Rows from expert 0 of block 5, named by matrix and row number. Rows with one number belong to one neuron. Each number is 128 + 24 x the weight over its row's rms, rounded and kept within 0 to 255. All counts start at 0. Numbers have three digits each. After the name is the row's rms in percent of the matrix's.
# up: expert up (model.blocks.5.mlp.up, 16x192x192), inputs 144-191
# down: expert down (model.blocks.5.mlp.down, 16x192x192, transposed), outputs 144-191
up.15 092:133174083087146140129112102098133143124179050155162140131113123113134142153183100102132129134118122144106148122156085105144112139128087104120163
down.15 107:089129099106103142126133118117097125160124120136137188100142176107172126075120162151061150130179146126143108118146133146106114157117123121159119
up.16 095:121158179146148107139126136155118081102090123127155118109083148132110138108148168136095160125175122102121114189119141093134119090112123129144143
down.16 086:160071159106146116125107116155145100128080091116149114150138108151037154110147120127144123095119102133134130113121120129111116108083188138098166
up.17 096:111158134140161147091134126136103126085095166139089134101113142122144131113130112103144125088145136121140140131117132146120133079124121139134114
down.17 082:121067151137153114113141168171124163120066182154150118098156152133108116129114134097153081118127108111140146097148147151133141125151159116099138
up.18 084:125106154135104089122112143168151078144108108095126141120115136108122100148093129195160122132153159140103153140120114141204162135119113118154112
down.18 079:147158126113205118147111090144132126128151105153113138116138125110145120115165112123146120105110119117095125161123130161116161142084162129152137
up.19 115:124121091094152144112077114111127133121164146141078136124073112105105115120173145106106120122161142110115153116146096121100135137129121148153146
down.19 114:115145127150131127080132171146120153161107125156062117114124118140078122144142106133071110131145114116142152147131164104128154142145121160119086
up.20 086:097144113136128156117117134083126108139178134083133115108127097122080148126141091099169095126088119157111134115153165131084129099153161154131154
down.20 103:125127122123096169081162147116112161141172126121149146121110162112103117111144048111117125112154138120117156116149132097129138138168061133098145
up.21 109:119132136179064156135103074146147096127145142122117131102076124133065126130152093156186145115084116154107127083111109114135126109105143142148136
down.21 119:176131124123136097101080132114141102120122125131115138190126105135090128112083086165109109110163093131119129114195135149193139148095063123121131
up.22 115:166089144073161141075129102122137115159161091174140123114150143127143147122142072116152147128114128144129108078167146091146127123094102123162101
down.22 115:142108111122111137118102153115137124135079082103119125117144142141149110121162173120119131135144132179159124123141141180137102148144088135169122
up.23 086:123123144131167129107070156126111116103151121135103124109126146106106150141167115127101153105145151128128103131085084097147110103147121163119131
down.23 079:106107142140145129143145136126147076147063146135068121121169124146148127150102159105162109135129107136122155073133176110089106146130177141136141
up.24 107:120139141134089164066112121111189119114141121112142139108064151143092109124095110185158138125122118150111138111124121140159111112113132123174162
down.24 117:178165119132134110125124102128145095109153146152142142158152113094154133128098109140184155099123135168098121144133121145140100118105110098147106
up.25 107:097111120149114091105120155123164075150138138115120123118112149116134104146093121112109147108126151127150153156096107108138155114128115138180117
down.25 108:166143142096167142131106135152134150086170138138153127130156138122111110101222154127094132119138137141077149129102105076131141136119214117162140
up.26 097:152122139126058157159093103156127116138109095141130119088132141128093132103129104130152124148084111091126109140147128088111150145133126145157099
down.26 098:169128159116110102126098127108125144126155180146133139148089134143189134111119151134083158157166149126098129098100090128128095148120096101122124
up.27 103:143095093080189128129121165127111163123144132146109117143121124113120110100142144112105116105186154137115120111122114115102117105102128124143119
down.27 112:143098133160082134106128127173120104155104129105113119088124115131088146145143093112082093140126130152164129171178104101140138154124109136136126
up.28 125:114185126115185166121099113152131083144132122166142138146107112164135135181176137109216136147099091141123112093153114126079143121136151137140126
down.28 140:059128121151135134102139122136129162152126083146142131141122124170119134102176157117166135146136147123151121144047148120129106132096138136127088
up.29 092:134108112143108120106150107127139093135115099138143112105064119114099103170069151131131130127148145107135135129116107113182112099156143140169106
down.29 101:099133136124145118109153097113161106134185118110096150130117094148151143109186130157185155090113118147143139133131095121155132116151134102142149
up.30 089:070103160184114116152123097147135102150072137131149090122127147119133080113169154126161127123103162142112143121175090134095113110128116174112138
down.30 085:159113126118137144143111110104103083131114085109158114105143118135087093107148110120128085132125074138125146092075153137118133147129176116124139
up.31 085:149151105109103166113114204107118107120133105134130153115108128106054112126135118169155107117153155114117117093126104126141142122096152116194117
down.31 084:150139151117165121117121123121156104124165146099088137159172119122129131089155085188128139121134124113106151167113131117119132149103121114140164
up.32 086:138107127066145141091163140120133133131139091136124100116107155127111099101114147163139135125132100133150205145133137070114106136100110125138076
down.32 090:190138135099124111093120166127156101125154137112087151138146123159133149126081143138114146124132154116161147172120096105053149117101109165138107
up.33 090:128120170121159124112074160169130108118097119088102156124148161099121172159150112106111146123138146112112151176106117091131124112151161145144064
down.33 085:166125153115138131127073163191113094157103106122126123102111150157153152122110137134147138130139111126116130134108135143110123106133102124113160
up.34 098:101116144120075138115091101097124114142151081123193161167052128104105147110138108083146171103059131140116119111191096125089148118126118124158142
down.34 082:171113132147182123139138159156091141153102117133114117090126084159135134145088143134142103121097155124137141087096149113185135152151065141105171
up.35 113:148096124154075124107090123140126108145152098099121161124117136163112116157161076161128157115117125128135136103122142078106097119123151123127109
down.35 121:176130137129202110128081131168102130100124144128116117100138130141228147131080131129128113128120158154160125127151106119131156167136140135137133
up.36 096:149114122112114157109155200131144117106088153125124144119157173124102147105114136161135126157115145136141119121114120121073132114089156166162136
down.36 093:148144132156075140130135132145131143122130134142171134126111121137099106153129088101107097127141159138093141163080123122098159138135155103118111
up.37 101:118155106154113127139111087153122093114083113111101131097111156127102136120152148156235154132099151156130103099132103100157160126146139131139133
down.37 097:085164126141189099094097129135123139105133100160144110103146120161085142105130095122131082146084104138109129133082155150131103171105090120134114
up.38 082:131108110157154107132063173118150118110110149146104152098126120139122136147071094129102108157126159138150130126106128123162150132109125134151124
down.38 080:146119164135115105144111104118130133116135140122105104177142110114133151143160146162171133121120131131095116155075136127081108153124145137143128
up.39 133:149152114072155185138100107101094163103114137149132159126097130102136130125114080104124111158129122166123130137139134110149136132096131129134134
down.39 132:150153116091099170153125113141134099131153158116126101101123118132132103141173118131104131139096103080128150124127144093093125115155149095123155
up.40 106:120156147123121153136137114122124146104155129146144124073116113131079137106176128124138136147106162159137117145119165135131126101166130115132139
down.40 116:103107133138098137111125127094123118123108149176141128139166109113132130110189127113098134118196129128107111083120123121114103118140161131133134
up.41 101:105162144104134121156140175097141112160124132138139146156154163143148139155119099116127134114114104109121132129160097142093174104102120095113108
down.41 105:077080121081084147133115110129146117142083116124126107110111131091124071110173113140162125176121115131145117120092136178129129121157136139123132
up.42 098:102125095120086143110125154121127080117145131091140112138123127101080123138184125148146143157032114092099125109111155111125143139154138120137133
down.42 108:091140135135118136125103124135123168123116139169140133135146114141121115115145106141135133151204111153119103116101203094113121129124187121146128
up.43 091:145139127162061163102106129139144058163131119115135148109138143108122106132125145152141141142097124142120147115116088097137162098122121144169122
down.43 098:152135116135167153141136118143129169113118140125172127130113098122166125114092138133109121101111118179113148141118112141114128133106167105128135
up.44 106:166152131098186128120148131132123153147136167119114149095100124099090130129101072113118115137165136151103140171108150110142156127118134133204105
down.44 112:179123161121153136117110128159129155122161126128079091130154104104143130142141083115142117099163130119084128178086098116126146164131109160169097
up.45 087:145159096093117145091127125105113175148181158125138074120063132121136110125123160130149119097176111131120167131159151103144104161131139111153118
down.45 100:114139138121126105114115155123096124126170154144114161124109132109147174136120145130101153169140122131163093190133068076086144151128086103103152
up.46 080:139163096109194127150096128129131110079153181137093115121136168141122118176122170118215138159097125179160140122098138133138128095115111134143117
down.46 075:162086119159160093099139142124110112117086099118144118101161102104086115127140162150179098075089116142108143098099148141142121076108110143146110
up.47 104:100162128096124180105147168125144130140111144141165117156123146122075100120120124136134128143133112181085144099140176105121133131128166115141129
down.47 098:182095111152175114121103163155125127119184140115120154086120132127103137139093110103139120136129149124140118187114113112125177159158068168118168
up.48 087:122113096145182130111109160113195112159138146148112103102116120127182133170102104129138126143125151134099115146144142068139119121176121151172147
down.48 075:159133151092139120133131137129107092095153041135118127112115142130150106107200153109157144139144119103141139150122113166108106150082150128139175
up.49 082:160101112107082122117145128098127133137186125115137102151107154079119123173129164131174103158105126135119113126120177075127134146117141122133140
down.49 076:186145140085173120144139134112143134082189137152138137135159147135116176142135125132134147156139105107155124119068116116124128114108122167133123
up.50 107:101122144143164111093125137164199087156145139183140155134112146132136157139147120120140158107101108102095119145122103143127118093129132090142127
down.50 095:096079133176161112117167125140128139102143156127121143099163135153092100112117162109059096151118130105141133114131108124160090102156131111137164
up.51 100:158130096131150142085151131141125134147087112175167094062119122109159114119092116173161114132159144180162122125119153147171135112159138125156146
down.51 109:128166126149130067134141127106138138127112130160137118135096105134122161138093133140177128133073144103142121158118124119099151160124109135088129
up.52 094:118115138134165104113069076130175115146135101140127106110095149161129111158119105102152121141106149128097128127189099127129144132113124103182138
down.52 099:063162119110120172102115098125134143112097130153133133132128140100191093102161153140171135203087123163134120097135087159170067160144094132188088
up.53 098:178122130124104139106130091113099130107109084130142133100108159147142105100136080103135169119152142143131151190133147161143125134125142116108132
down.53 109:126141122143126096146137088114122127128104124107145125119132128151158133124155101154155125109114117101099121070117142153177132144072156141162107
up.54 099:157117102117109148082124092093148116117088136191143129108126165111118117117117144142155114131127150148132150144120108127100140118146122156178154
down.54 090:200109143124207112117101124141152085127121109074163153116109123134150145122142107148188137107109137129121122144104116142122157091121120125145164
up.55 081:118105139129195096114117143116106153106175106134113138116132123108120124133174146159145111116127136145119154107117127112141108118108168107115120
down.55 093:119138129136105140099150172107146160125152105158143103145137148150082105101156126140119126149181134122124109131119164145141127171140131153158138
up.56 110:113106101110095123077133066108132127108123085154133150103076148130141117122112127126210126145188181150135142135147124119127136126091118111133140
down.56 108:130126127122111123141119107088119099135178089113181102074125119131117127112132157157167130137080111125091133144090128126134133164135100115080143
up.57 100:077102141144135103127140167074165120137100179086096158118113118138112153123107105123131142101154111069137132104127090119123136122141117123139123
down.57 102:183095125119155140099128104094156126150108102113136128110129127154118101120200142152139106145114117121157146124084179111080113102144177139137151
up.58 132:144147098111127134089144108123118117107121122152126166080085136124152090124102123140199161132161170170139137098136134128127105093124145136132141
down.58 142:066113127138132133110104146131117150104121125144125095120130120144110136112093155124136104134060147136135137163149114077173120152160140138073128
up.59 095:072124096091091140128105140090151129120129088138176133129104141116096129136131144125172133113136136140124131087162125107137122108157123146141097
down.59 099:121090146136111178094117120140127111149084104150108057120106076118114109128211099146132085126110089105168125128133166114158139128131151116146135
up.60 089:117106143121097119109087143105125138135156098118160118145077103122078131124159119130197120097103083108118150118147116134103151132124136147134077
down.60 072:132121117145142092101118122167121123140151103125150103130112090142097113126084125168106105109151176090101147111114171128123136136111070136107155
up.61 104:123160149107165141135106103138145155130127130140170124120100136137114116119123075135200108135172135176136130086155149124128140089082129132144133
down.61 096:116114123176134094112121145110134176090143178168104147126129121135145096124046109136142120156072136149153138166140101129157133145134165134087102
up.62 093:102089147171082130133135124128156098144071128133152110101078163162100138134139151129162126149142113120125136140140117113112147116145117127151095
down.62 087:165086142131157119132112077137128150124120095128167116130157126141093133118161131135136090096132094121131141128151102149144148152168185145129144
up.63 088:120152127102129093145146153132122108062125134159107179099110172123154143101118117115082158145091158142146134158106083090173144107132141106142135
down.63 082:122134110153158136101129069123118081090103082143128120146123098150076125074166126136146132085117133134132120132113116138117108114142175153132145
up.64 088:141154119130191105089153190119148147115151128145140093106093131090139136132122094155076126134141090120096128146145141086180102141139119102138130
down.64 081:121150144127100092176129102111126110146170123109121147108126145152141118134108111122114133126185153154129120140148131099099093170106122127117156
up.65 083:168172108114124106124125184116130116127131126122130146160146148149126125134135126118128141099139127181092122130118117133161122136118134114163144
down.65 082:156160121103118113149163127126151125097140135124127124119135114145119122136152138121132135143146150134105129154085170133128143141166173128165125
up.66 098:121137128130115131059123180120127155127179098149160113160116136145108159142161138126167145110081098160117130193121161127090129147137111144135103
down.66 087:133099091125154145119145120151090144122118132138133153087112161135187129101092131110060132159175126151152110124107124161125125171105087141126120
up.67 115:230132134134144121112153114125094113137133080117104126119172130078109175114163111130125148108142127174131129115167102132156116131136101138147134
down.67 107:142160097157197108105176151153111124164093081151122163120136115124134122127128151141133147090130129153144132130121131177090147160151124138187094
up.68 111:100133118165096139079099095129149129122160107119121120120062117151087131123124114143188145078096153180136143067098129148142081109106153139113149
down.68 126:093109142170137103083099118130136141148137108166106140119120157143099127109113132122122090163125140160125128134156132146195112125124135113116143
up.69 108:147123099176140131127102111110105110092170131104152159117074122116079134149108120103126130112126136143079135116137053135126110126114093128165127
down.69 105:120138139163102142153106079096145116152152114156087094128166103105078113135127106136153156137132104133131146151124168130124098121134169134155078
up.70 125:123138141149165118091131101115132095138101141169155145168116144083168137144122122098102132147094106065101126142132147150087123144132072099153104
down.70 117:137123140148164122101122083102131133121144158153137090164102144160153129127127147111128122169187184098119111081134144084088097114166105124108128
up.71 111:111097114080208146096116097115130117103117128187135126131108123139094113146144093100145116163130142120106123086139139165130105118067131133151141
down.71 093:161109144142139135101120116146093132142092153145086095124142103132121121121071085119115101130104156131149126165124119152158128168099088146151134
up.72 099:064112123124045161097144128109173106108071100133185134139061139163114127143117083125145130135078134118127143115156114141105138148142132118144116
down.72 100:099120110097102145119105109142132123133149146125160122097163142125165108118164141125150166132117111152132161121110108160179132123113083138151139
up.73 093:117138135095151152087099101144172138137170098109126112154114110153067123094126104110112125140065143114125142122118085123082138144069154127182138
down.73 088:099164143143164135120115125131137118132160136175140122157107170136167131110116119108158150139169159133116155120107102109112078177127073143178115
up.74 104:099146139158083120084153118115143126143168093089148122161107119121085120152150115128150145104083065149097115119132165099144112134131154125144131
down.74 102:148108110129117111103118096148131111099190145136111117114159144132072112145097093117102107112136132091114104106132130111147126180131035135112155
up.75 126:117143092111101122130037075126123122153141136189159162129134122089149103161161153119162155155109128100117130109164082086125125113115136112180136
down.75 107:097115133139125142140121159132115119118124145102101091118130109124120147118137136127120072137135095134131143123115144112131100121108180125149103
up.76 087:132161113115114108035131117149144135141102162105113116097100130111154140139088108158189122149155140147096156081136171091195154135089105126161132
down.76 081:162151119097127110086094119140098108192165089098121107101105107127149155118146169086154111130103144109132133163106099171075139164099116154137146
up.77 084:116155153126128107154172131152151152113116116159126152089146129159132155110161127143112124136097090152119099137094200157117145115115148115117129
down.77 079:134129139127091125109150118174109128104077097152150104106154103120126133122118109133161117114082089110113115116113126161121127107097142111150127
up.78 116:098105134116120140068149155099151140111148133109181107100123134152096132130163074125130123130077127115115124109137145104132107114130160126125160
down.78 130:114148119122102159135126126109134149160135113139149132149139121116164113126187149148073143131179130190111134091115156124132120130155107135157123
up.79 128:089151159127132166106093116145105065114134046140115101150075098123101107109132134126115139107091086098153132137118121103148103125130118136134165
down.79 117:109143126120142127097095173130089148159135114152130122113155122140128144115151143154164124161175082111131146098107157155138153149108144136141066
up.80 088:135113133144096120133120148116131122140146108103117130097116130122084106133141150108100139119086139131085138129132068076143149102120180086174154
down.80 075:136103141126148128137134099166139114116062099100112142109128151100168116118113132162171101077113116145113148129147118100146104119148158130168128
up.81 094:144140138106075171103129109126161129132112151115147132154104102108103143114140163109203155134100127150131127087108093129113154112129151125159142
down.81 090:104114112088166145074107112163110122151167074128076109135108135142131125150121123132141113085101091093127125141203113125139130143139057119135143
up.82 102:142108144090145078075129100131113136144082152173132161142104167120131091157103134115161158127170165159160176084164123139104125117122107150127103
down.82 104:150126126139132138138119181127141116116193096123125085107215121173127116152171098130174120122082149109132126130118145130144157156144170113105122
up.83 096:155146134148075099106114095127172114112138132135124124111064187110095117151161101156127115116159115174116131098107101146127129128094142103146117
down.83 080:105125139140151158149111109110119116124139120129129151106136121112110132138039164130079145140058129135122101181137164160161116132103137124102101
up.84 097:112103127118164152117115134146124147138154133155111134110119136136132130129135141105124111118132128115104133073137120081149112128142150116179128
down.84 107:138125135151132132095138143153124142125110179150094108122074095104147148140200076126106095120134115123136125170114147101152107140157108152151098
up.85 120:082125120099226096138144101148131130160136132192101124128107140108192119166109096112171138091158135113129149099167186105121130110156119143121109
down.85 124:132142128119186107140152164128146135126082058146122114142125115118129142117165158166164126132132105122160136143140099130096112151066145114150118
up.86 087:135149159101140110105110124116131135134134153103094125142068164144077067138099083135141118163137135118138117117115172110197169119074151127131123
down.86 077:099101119147188103069150142144126153140112204149151117153143132124169166145144106125098122087087114125136157090076128112093122150105126176133138
up.87 082:126146095135123165135099183139143115112121059100156123129092127119143138115106150144154123112148095126119118143144094097107110135127117146144132
down.87 083:134151115116139113145092150104098105140158107142086156108164131166174124114130145124108171160154145133140128129119160126109094131093130131134128
up.88 093:148118122077122142079124130109140143166115113176172085130102125153186126134097129149154119140105136147127145116150124119128163128078110127157139
down.88 100:143175090129157120125125101128124148147165119118154130134135123167133140125131120144173159162130150153146109122149137102105122139136085124114122
up.89 138:130151119102118149114116152143095142093157130138112156063127121132123143132127110126145137132178119154131164113153173057170118145112127115116135
down.89 148:135133128122106116090104112106150149129116148136137139180167136081144127144155142146113138151168140144118120161109083134072140144154159133112124
up.90 110:130126131138089140110129073137141098122186133114112111148063146111094115122095127164125137126093111137122121100111106102146104086124140137160134
down.90 127:131146133129120119117118121126133118107186073132119106130176130145072137111140053153162127121133112149132130171140138100137132162123144112085141
up.91 102:095114120161081110117126105140145096130083142140132135087138138130103133129157105136155139116091148163114167100114102156114147149156116144149119
down.91 105:099096129147095134124134129133151157128112119142130163135080123112112120101087155113119161125102103136120129126118130165182151119105132125117116
up.92 093:182125167159094151128141104106175124110146121116133144177076128177141118122128132117152127111110117150118115145166140152092109148144084140106130
down.92 098:117112133121108099120108141144121065126141111117148131105134157132086126119115094133113111093132111049116130110174141142152123140174086118116148
up.93 096:164151125130104108124150219088127132124163131155146107165163134139138159129092100140079126081095089144086121127137162089135092135139133120137132
down.93 101:143096110128073125119129125143106152138135099152117145115102149115163117114138103124086105102228117116147147140142102147143129127129098129147124
up.94 101:137127147116121144184095072122130123158144106140118158157106121104116140107096118106165148119104149163163136057136077141130141116112108155120145
down.94 113:097144131110116113104102105101153129150144075109161150129124170179104137118142116159156148160139123132124129176136157145122125139134115091125150
up.95 116:161128121090153121093139106118122106145170156162111144118098109109129119135119129120162164147152154146113150148124131137145127083138117108148149
down.95 116:134118139133140125129132066131087152123115154123116117120138120140131142122148118126157106131108153123159145108086132124152105123108166135119105
up.96 104:145128139137100142069128103149144130138147166145136145106069134123110108144128099165153120162170125149100123117120141122181140143125103134143118
down.96 105:143159124100139127120099089118117155127156158153146155136136130127157168119077137126098132096116142134094114108142085160132154165133147130116120
up.97 101:134129125091105126081138121123109112124116140139147156113080103134147089099098116127190163116194163149104122115117131157131171098116110146153130
down.97 096:090142138155107119131113118135115146094167153116172096090115121128138164128138106138156140113069128139135151112099126088161117154108155131105114
up.98 094:102135169115150140115099085129144126111108114137147094164149107139115126077112158131153126159124160133130102112183099140100142104088113127127150
down.98 082:101097134144124145085088135127115084135092048094172164123137154112129127107184172129145110145112117153162081102148137169148134142120103126133126
up.99 091:107152123104133125161152140084159161160125134176145105089122149124150153112161141144131172116154125128095137138106083141056156122147130105135092
down.99 093:143118126130171107116134124114126116127096103167082115132155111111076123139122174126120143112127153134147144130114120123106132119122149137122100
up.100 087:074152111116146151114126186067125113134126164125197136096137137155143114141134121093132121131081124104097140114149111145101117137130131123130123
down.100 097:126136143125082151099124103128115115128129145125186097139117164126132105140155106142121134176163118164124115119091198140132131128148124118140140
up.101 087:174125124110152133113119080127155125149156131134123125109103153118131122162123162162183154130159114163114123164151115095125084114159152118132150
down.101 086:129145124091163112108139098106099097109144097115106144153138141128072108148147109142174109086131129119124139155127134144127140101143105141124135
up.102 094:093122145129120094114109187181167124096112153143109129120118139160149154143109133122109144128095169118127170132145107124148144076166129135155094
down.102 086:112109120135198098139109134170130152120093044143147114099137149119180131105139162120115129139108137113129139107100077118145125086094127128129111
up.103 087:133133109127128153135102091147108135103135171132081132123068135115136123101085160110114129131095142120117138121124096097145155122130142177162134
down.103 088:170148122104142131107128127108118098168133047141062152147155133118130125139179140097169152096171135110141152138078076142094156153130106120149096
up.104 089:136145096129136112094129123100133160144133138123140124133109140121134138097106132127108107120179142131113122130149101111174140127088094147159101
down.104 098:130153136090137111107136120134137084112100139109101166139098133143182102140139128145160156090120124140155116150103100128081154154125110113154135
up.105 106:123147164126115123145142182126145145112055189118131125118106144177141138164144125141184131116150097160127144134131146139094139100128139161104105
down.105 094:118127118161099110089157110142102160103091087147130088112143116109098094139165113135100074081122133113148146129104159132123112102110146137121128
up.106 109:087157153124108115101151095165122147092115153137124151120145115109180130087151124124203123155139098190110122144139168124142143119108120145122151
down.106 118:129165113143071152132134131135142148154094111139144126114138108092116100139145133153136156134160090186146128149082143148088094131121085094168076
up.107 104:076079111141110110075111142112153085163118095121142146117132139144129130163158104155169157161084107105101117132152121087133166140118116116167104
down.107 120:075103143121121153137099123164121138160141145103160124102090145125122090114171095131102133167131108123127120136092131166109131158112191118150157
up.108 102:124099154122118148121113171135170120126139127135133108139090119174127125093069150118163118120131113153106136079131132110120130117100111113181084
down.108 100:153165171104131115125096107124123109146129110131097124114097097110152145080194131167120147159146104149104138150126103131108099154141113145169107
up.109 101:146156144142137077154114103121135109144120164073116150135103148125122150112108128108095129084156138132108148107134127117138155111105102143134093
down.109 094:135105149115120143122119092128106092126078127121114109075133136151077150140167140124134118143122109081128106145117138116075093106161151103128127
up.110 094:143095139119095125128085110155128118115120113124189146146067134131128132145109103111132129083098142129126137144079137137117088125129103119149119
down.110 102:122106148119143117090107137106162167142152158105145102096153118149089128115095080129159131154126113155147138136140176143162129117137135125102182
up.111 116:078138145107153111131084140136137138141145151187130122152163134133188159134083138129161125147144120059147090101120132127072131116070113146179105
down.111 121:112112131165135108128135151153153156094116124125111129103163133095154139145150137121179109147125164141163137102065166150072147163164138151179109
up.112 099:115109128100122175103124086142139107133072140129151171123071121124113120137109131123175122164145168169112175119150137134107152120091102138109130
down.112 075:141141139107133122095118117138132106120139058088124157122152136129124142116158114116150118069138141141132125119103154161165172162130108167116140
up.113 087:134138173128098125108093099121106132120193145141165137101118132143139117131145089092172144119106115113116123136152163133159112138150088129112120
down.113 098:150114117124078088148105155134152109124122133122183106159135094143059096116109126123114097091187126079122141101114161135146136137148143120135141
up.114 109:113132127151156137088121189154176134132140180150112150134136121138134119166072106113136141118150158158100159138122131134125152118135113117160117
down.114 101:167138127120139155148092082126117133104128118113130117094128128121111109142195143133094131124129124114118125154091116075087118096185151097150137
up.115 099:135121122112124150117156105157145128109162139120134153097082121147095116123096093137145139139132154206117150157172125100166154116083108122162090
down.115 093:131118148127135107096106123129120128116158096115120158141154143137136186130176139140142162125178144137148130125133161143094108130128123125167090
up.116 081:146110085128092148127094141120137115154142163105111142089125102152125121110152138127134118167135133135114107132116169097129163146125145155164120
down.116 072:158123131091131104134107135098132121116153127095108113135134155101123139116141158103111145092122107107161134121049120173091109133105106100157137
up.117 081:200097117133106135108142124145159102117149131158116122072090150119156115123127174164169163137104110120108158109151134093138139092091126136110154
down.117 081:157115120138146102125118138134130156123081139167131110129160118105182131153079133115117088144109160202154166139157099097159143140132136122143131
up.118 103:163098136143131082083152152129145117136071103123169105158110154136155112119092113145132149077160152161131128072145164158166130106123110121141109
down.118 092:073148132156106116127149082128124151145152167141159103093152138145139138106175131147150146167097127134137142110134174121125151091131170166135094
up.119 101:091102133136074149109109106092129067175086147104174151143095138166122114140128133150109150136116109106150134152112142150052122105164127093143137
down.119 096:146088124149152132075124119126148115115100146127124123135167110096100096149165101125106079138120057156137126114161122107165131113126162146146132
up.120 093:081151146116141159123114147119137122125092107124117078101128152113099171114118138158131094191122176123139105122131132064169146132108135124186115
down.120 093:170123135140146104115136104133153093151116137119139132161059136125140107103121168118155135118131124127131090146120158132075100155127125117143129
up.121 094:130124133100113153145116142122137122117092148138110158103127133173167107124123149139132152095149124138117160106092110126133144102127141102148120
down.121 084:150148128122146108062145123112123130112063092136098112155139093144071122142143139125138148145112169099127114120131118138133122081119171133071110
up.122 092:164185106120126157121137118097149135119108163175149156119084130110151129146126139144137120141148121131110123125148129117164147123125130139131160
down.122 087:134137158171080102110104142109154129125147101103106112127123135119118108196104111162131104118094143139139108154156147140073117151095130114096153
up.123 089:110119137145048125138108104130143114142123132139154135120103139137111142170137131127137156137102117063084101151171094133115147129141152111166131
down.123 080:160104126118147162119143100154107128106087149148164150099085115135110125112153122109134078089092084119116139126137142138162124154139130101127136
up.124 088:105091144095098166106129129118103131130128119106162127123087129142077105105108115158084119154122155131157100112147117132137128133133157135179077
down.124 090:121123141139159101144085148159152123127156167141113113140196124155133159136146130122124123116091128171131135131092087084116102144149073129165133
up.125 097:136151125116101121113095130110123127140144118133149129102107116187087119166194062120153127117102130095103132144134168119113087144159109095123165
down.125 115:107135138116091153121097096109127123144129134133159126134123139138133095131173129135076144128187139123089141127096131124114123181136165139135109
up.126 117:118137088101080146091112107109115144098171131128134133099101121131091122131153071124140116147104134116124101089124143075119106124133120098135150
down.126 133:139116126133110173134118130131106142149142122146131115122115127106177128137181160135065133121161122159097126110120096107129121130178148134116111
up.127 100:120161155169086140117105130178127087113044142122187124114096123104153138143090142128099172094118167140096146127112114139135125081124103117152159
down.127 092:167111116162153125132144117163130167132101132144137125089135122157138131122129104114093128135082128178116156114110136117139149093132209128097146
up.128 104:129141149138174094158069146102132097125088100132130157099126138147124138139168099110145180152108125107137102137198134132146150128150106135115128
down.128 120:087136138128093129133117116142148095154101130132131135129147142128097106161136139121114098151174139114107146127144115134106134143156151136146122
up.129 118:139115113103144112105121118134124133159117122147122122125137137144167159130110157125190155133142158096143129094106094112074126120154099140188121
down.129 112:145115130153180121113126108163114141088073126162106113127104106150150149107151116123154123159108155168125150092060169149119122112128149112148110
up.130 105:138131154103098138099117111139129114120094147130134140049093127118116152119140109132174147158191121177123166154126115098132150138130126119111137
down.130 118:136091134143123105101129116133135127168102141123103107106120122111111134128080173129098104134108120118136145173138092135109112131131162132115130
up.131 124:128121125147127110117141105091120122131136078117168132117102143113095130119127133151153154091113146171129143136116133147137116129144126146133142
down.131 098:160098136154161116121105102156124125136110142106087079122115111129077124124150119133135093142092126155121138108119121088112118149102179133127149
up.132 090:156091123095091118138087126140143138137191137111154124141118169149134100143110137123163148140103128158102149108192105100085156110145120120133132
down.132 088:125131104129070137069158127135102115152133086126195132138152135130124123122168111173157134132127106134124119064131168182136130102140134137115123
up.133 097:130124116089145147079122139096149141119139159143145147105089151116149126136083123128133123109120103154105147096141137064173137137108119119191120
down.133 101:135147118081133142092117120114175105133135123184091172123139104117156067137148129143125165158137126107147146184124084108093148117135109120174129
up.134 092:124135161144127118120157113146149077123072158098137141127130134125134124125138113143177141129114139113168133095121133141089142069142125157152141
down.134 092:170096140126114139127130133130126130126094143122109111128131125145151128128100135118087089121111079141138127067148130126136124099082206134125146
up.135 094:137125114159141096108133160140147111109110142120134180116089122123061129143115094136166121119159173132098157108107145173148123136105127147157097
down.135 094:209116140130129115121122097120125134133172091130100103148135106144087130101126090117113123075122140103111115164086144111134140141132168141104118
up.136 099:106176127131136118100148112107123134101155113110172125112139115118100091119181118144130137118111119111100117129131154138154133117142122109124121
down.136 116:094167120125118145114120146126136124142118163160134122131140142120146075119142143147115137124218134171121135147090144118146097143170083127169137
up.137 091:137117105089161151126124113130141148180177122143146130101088156131088132118104115126150106143143153137131130109141126106153103145112117153140117
down.137 093:157118112124089115119110154125146094114178085142077164108147159118172127148111125124129173141169134121123117157127107125080156136142075144127115
up.138 112:134136108085146150130111117154096114099115138132140143052120136124062121114117162128183129140139156140118130105174130078153140093138121098148127
down.138 117:129127152154154097104105173134146105131095137116144133148162109133125142130143228117122113118125174122149144142122151062112142111138106166126139
up.139 086:141118142177190131139104142121135124110127156112102127131115192206153114116149075110113150141073133122133128117161088094156146108087113142123111
down.139 095:114145116115054150113098088116144116153099160114166100155142125148079110143158086141130107135108147117106128166132129103092120142158146144136120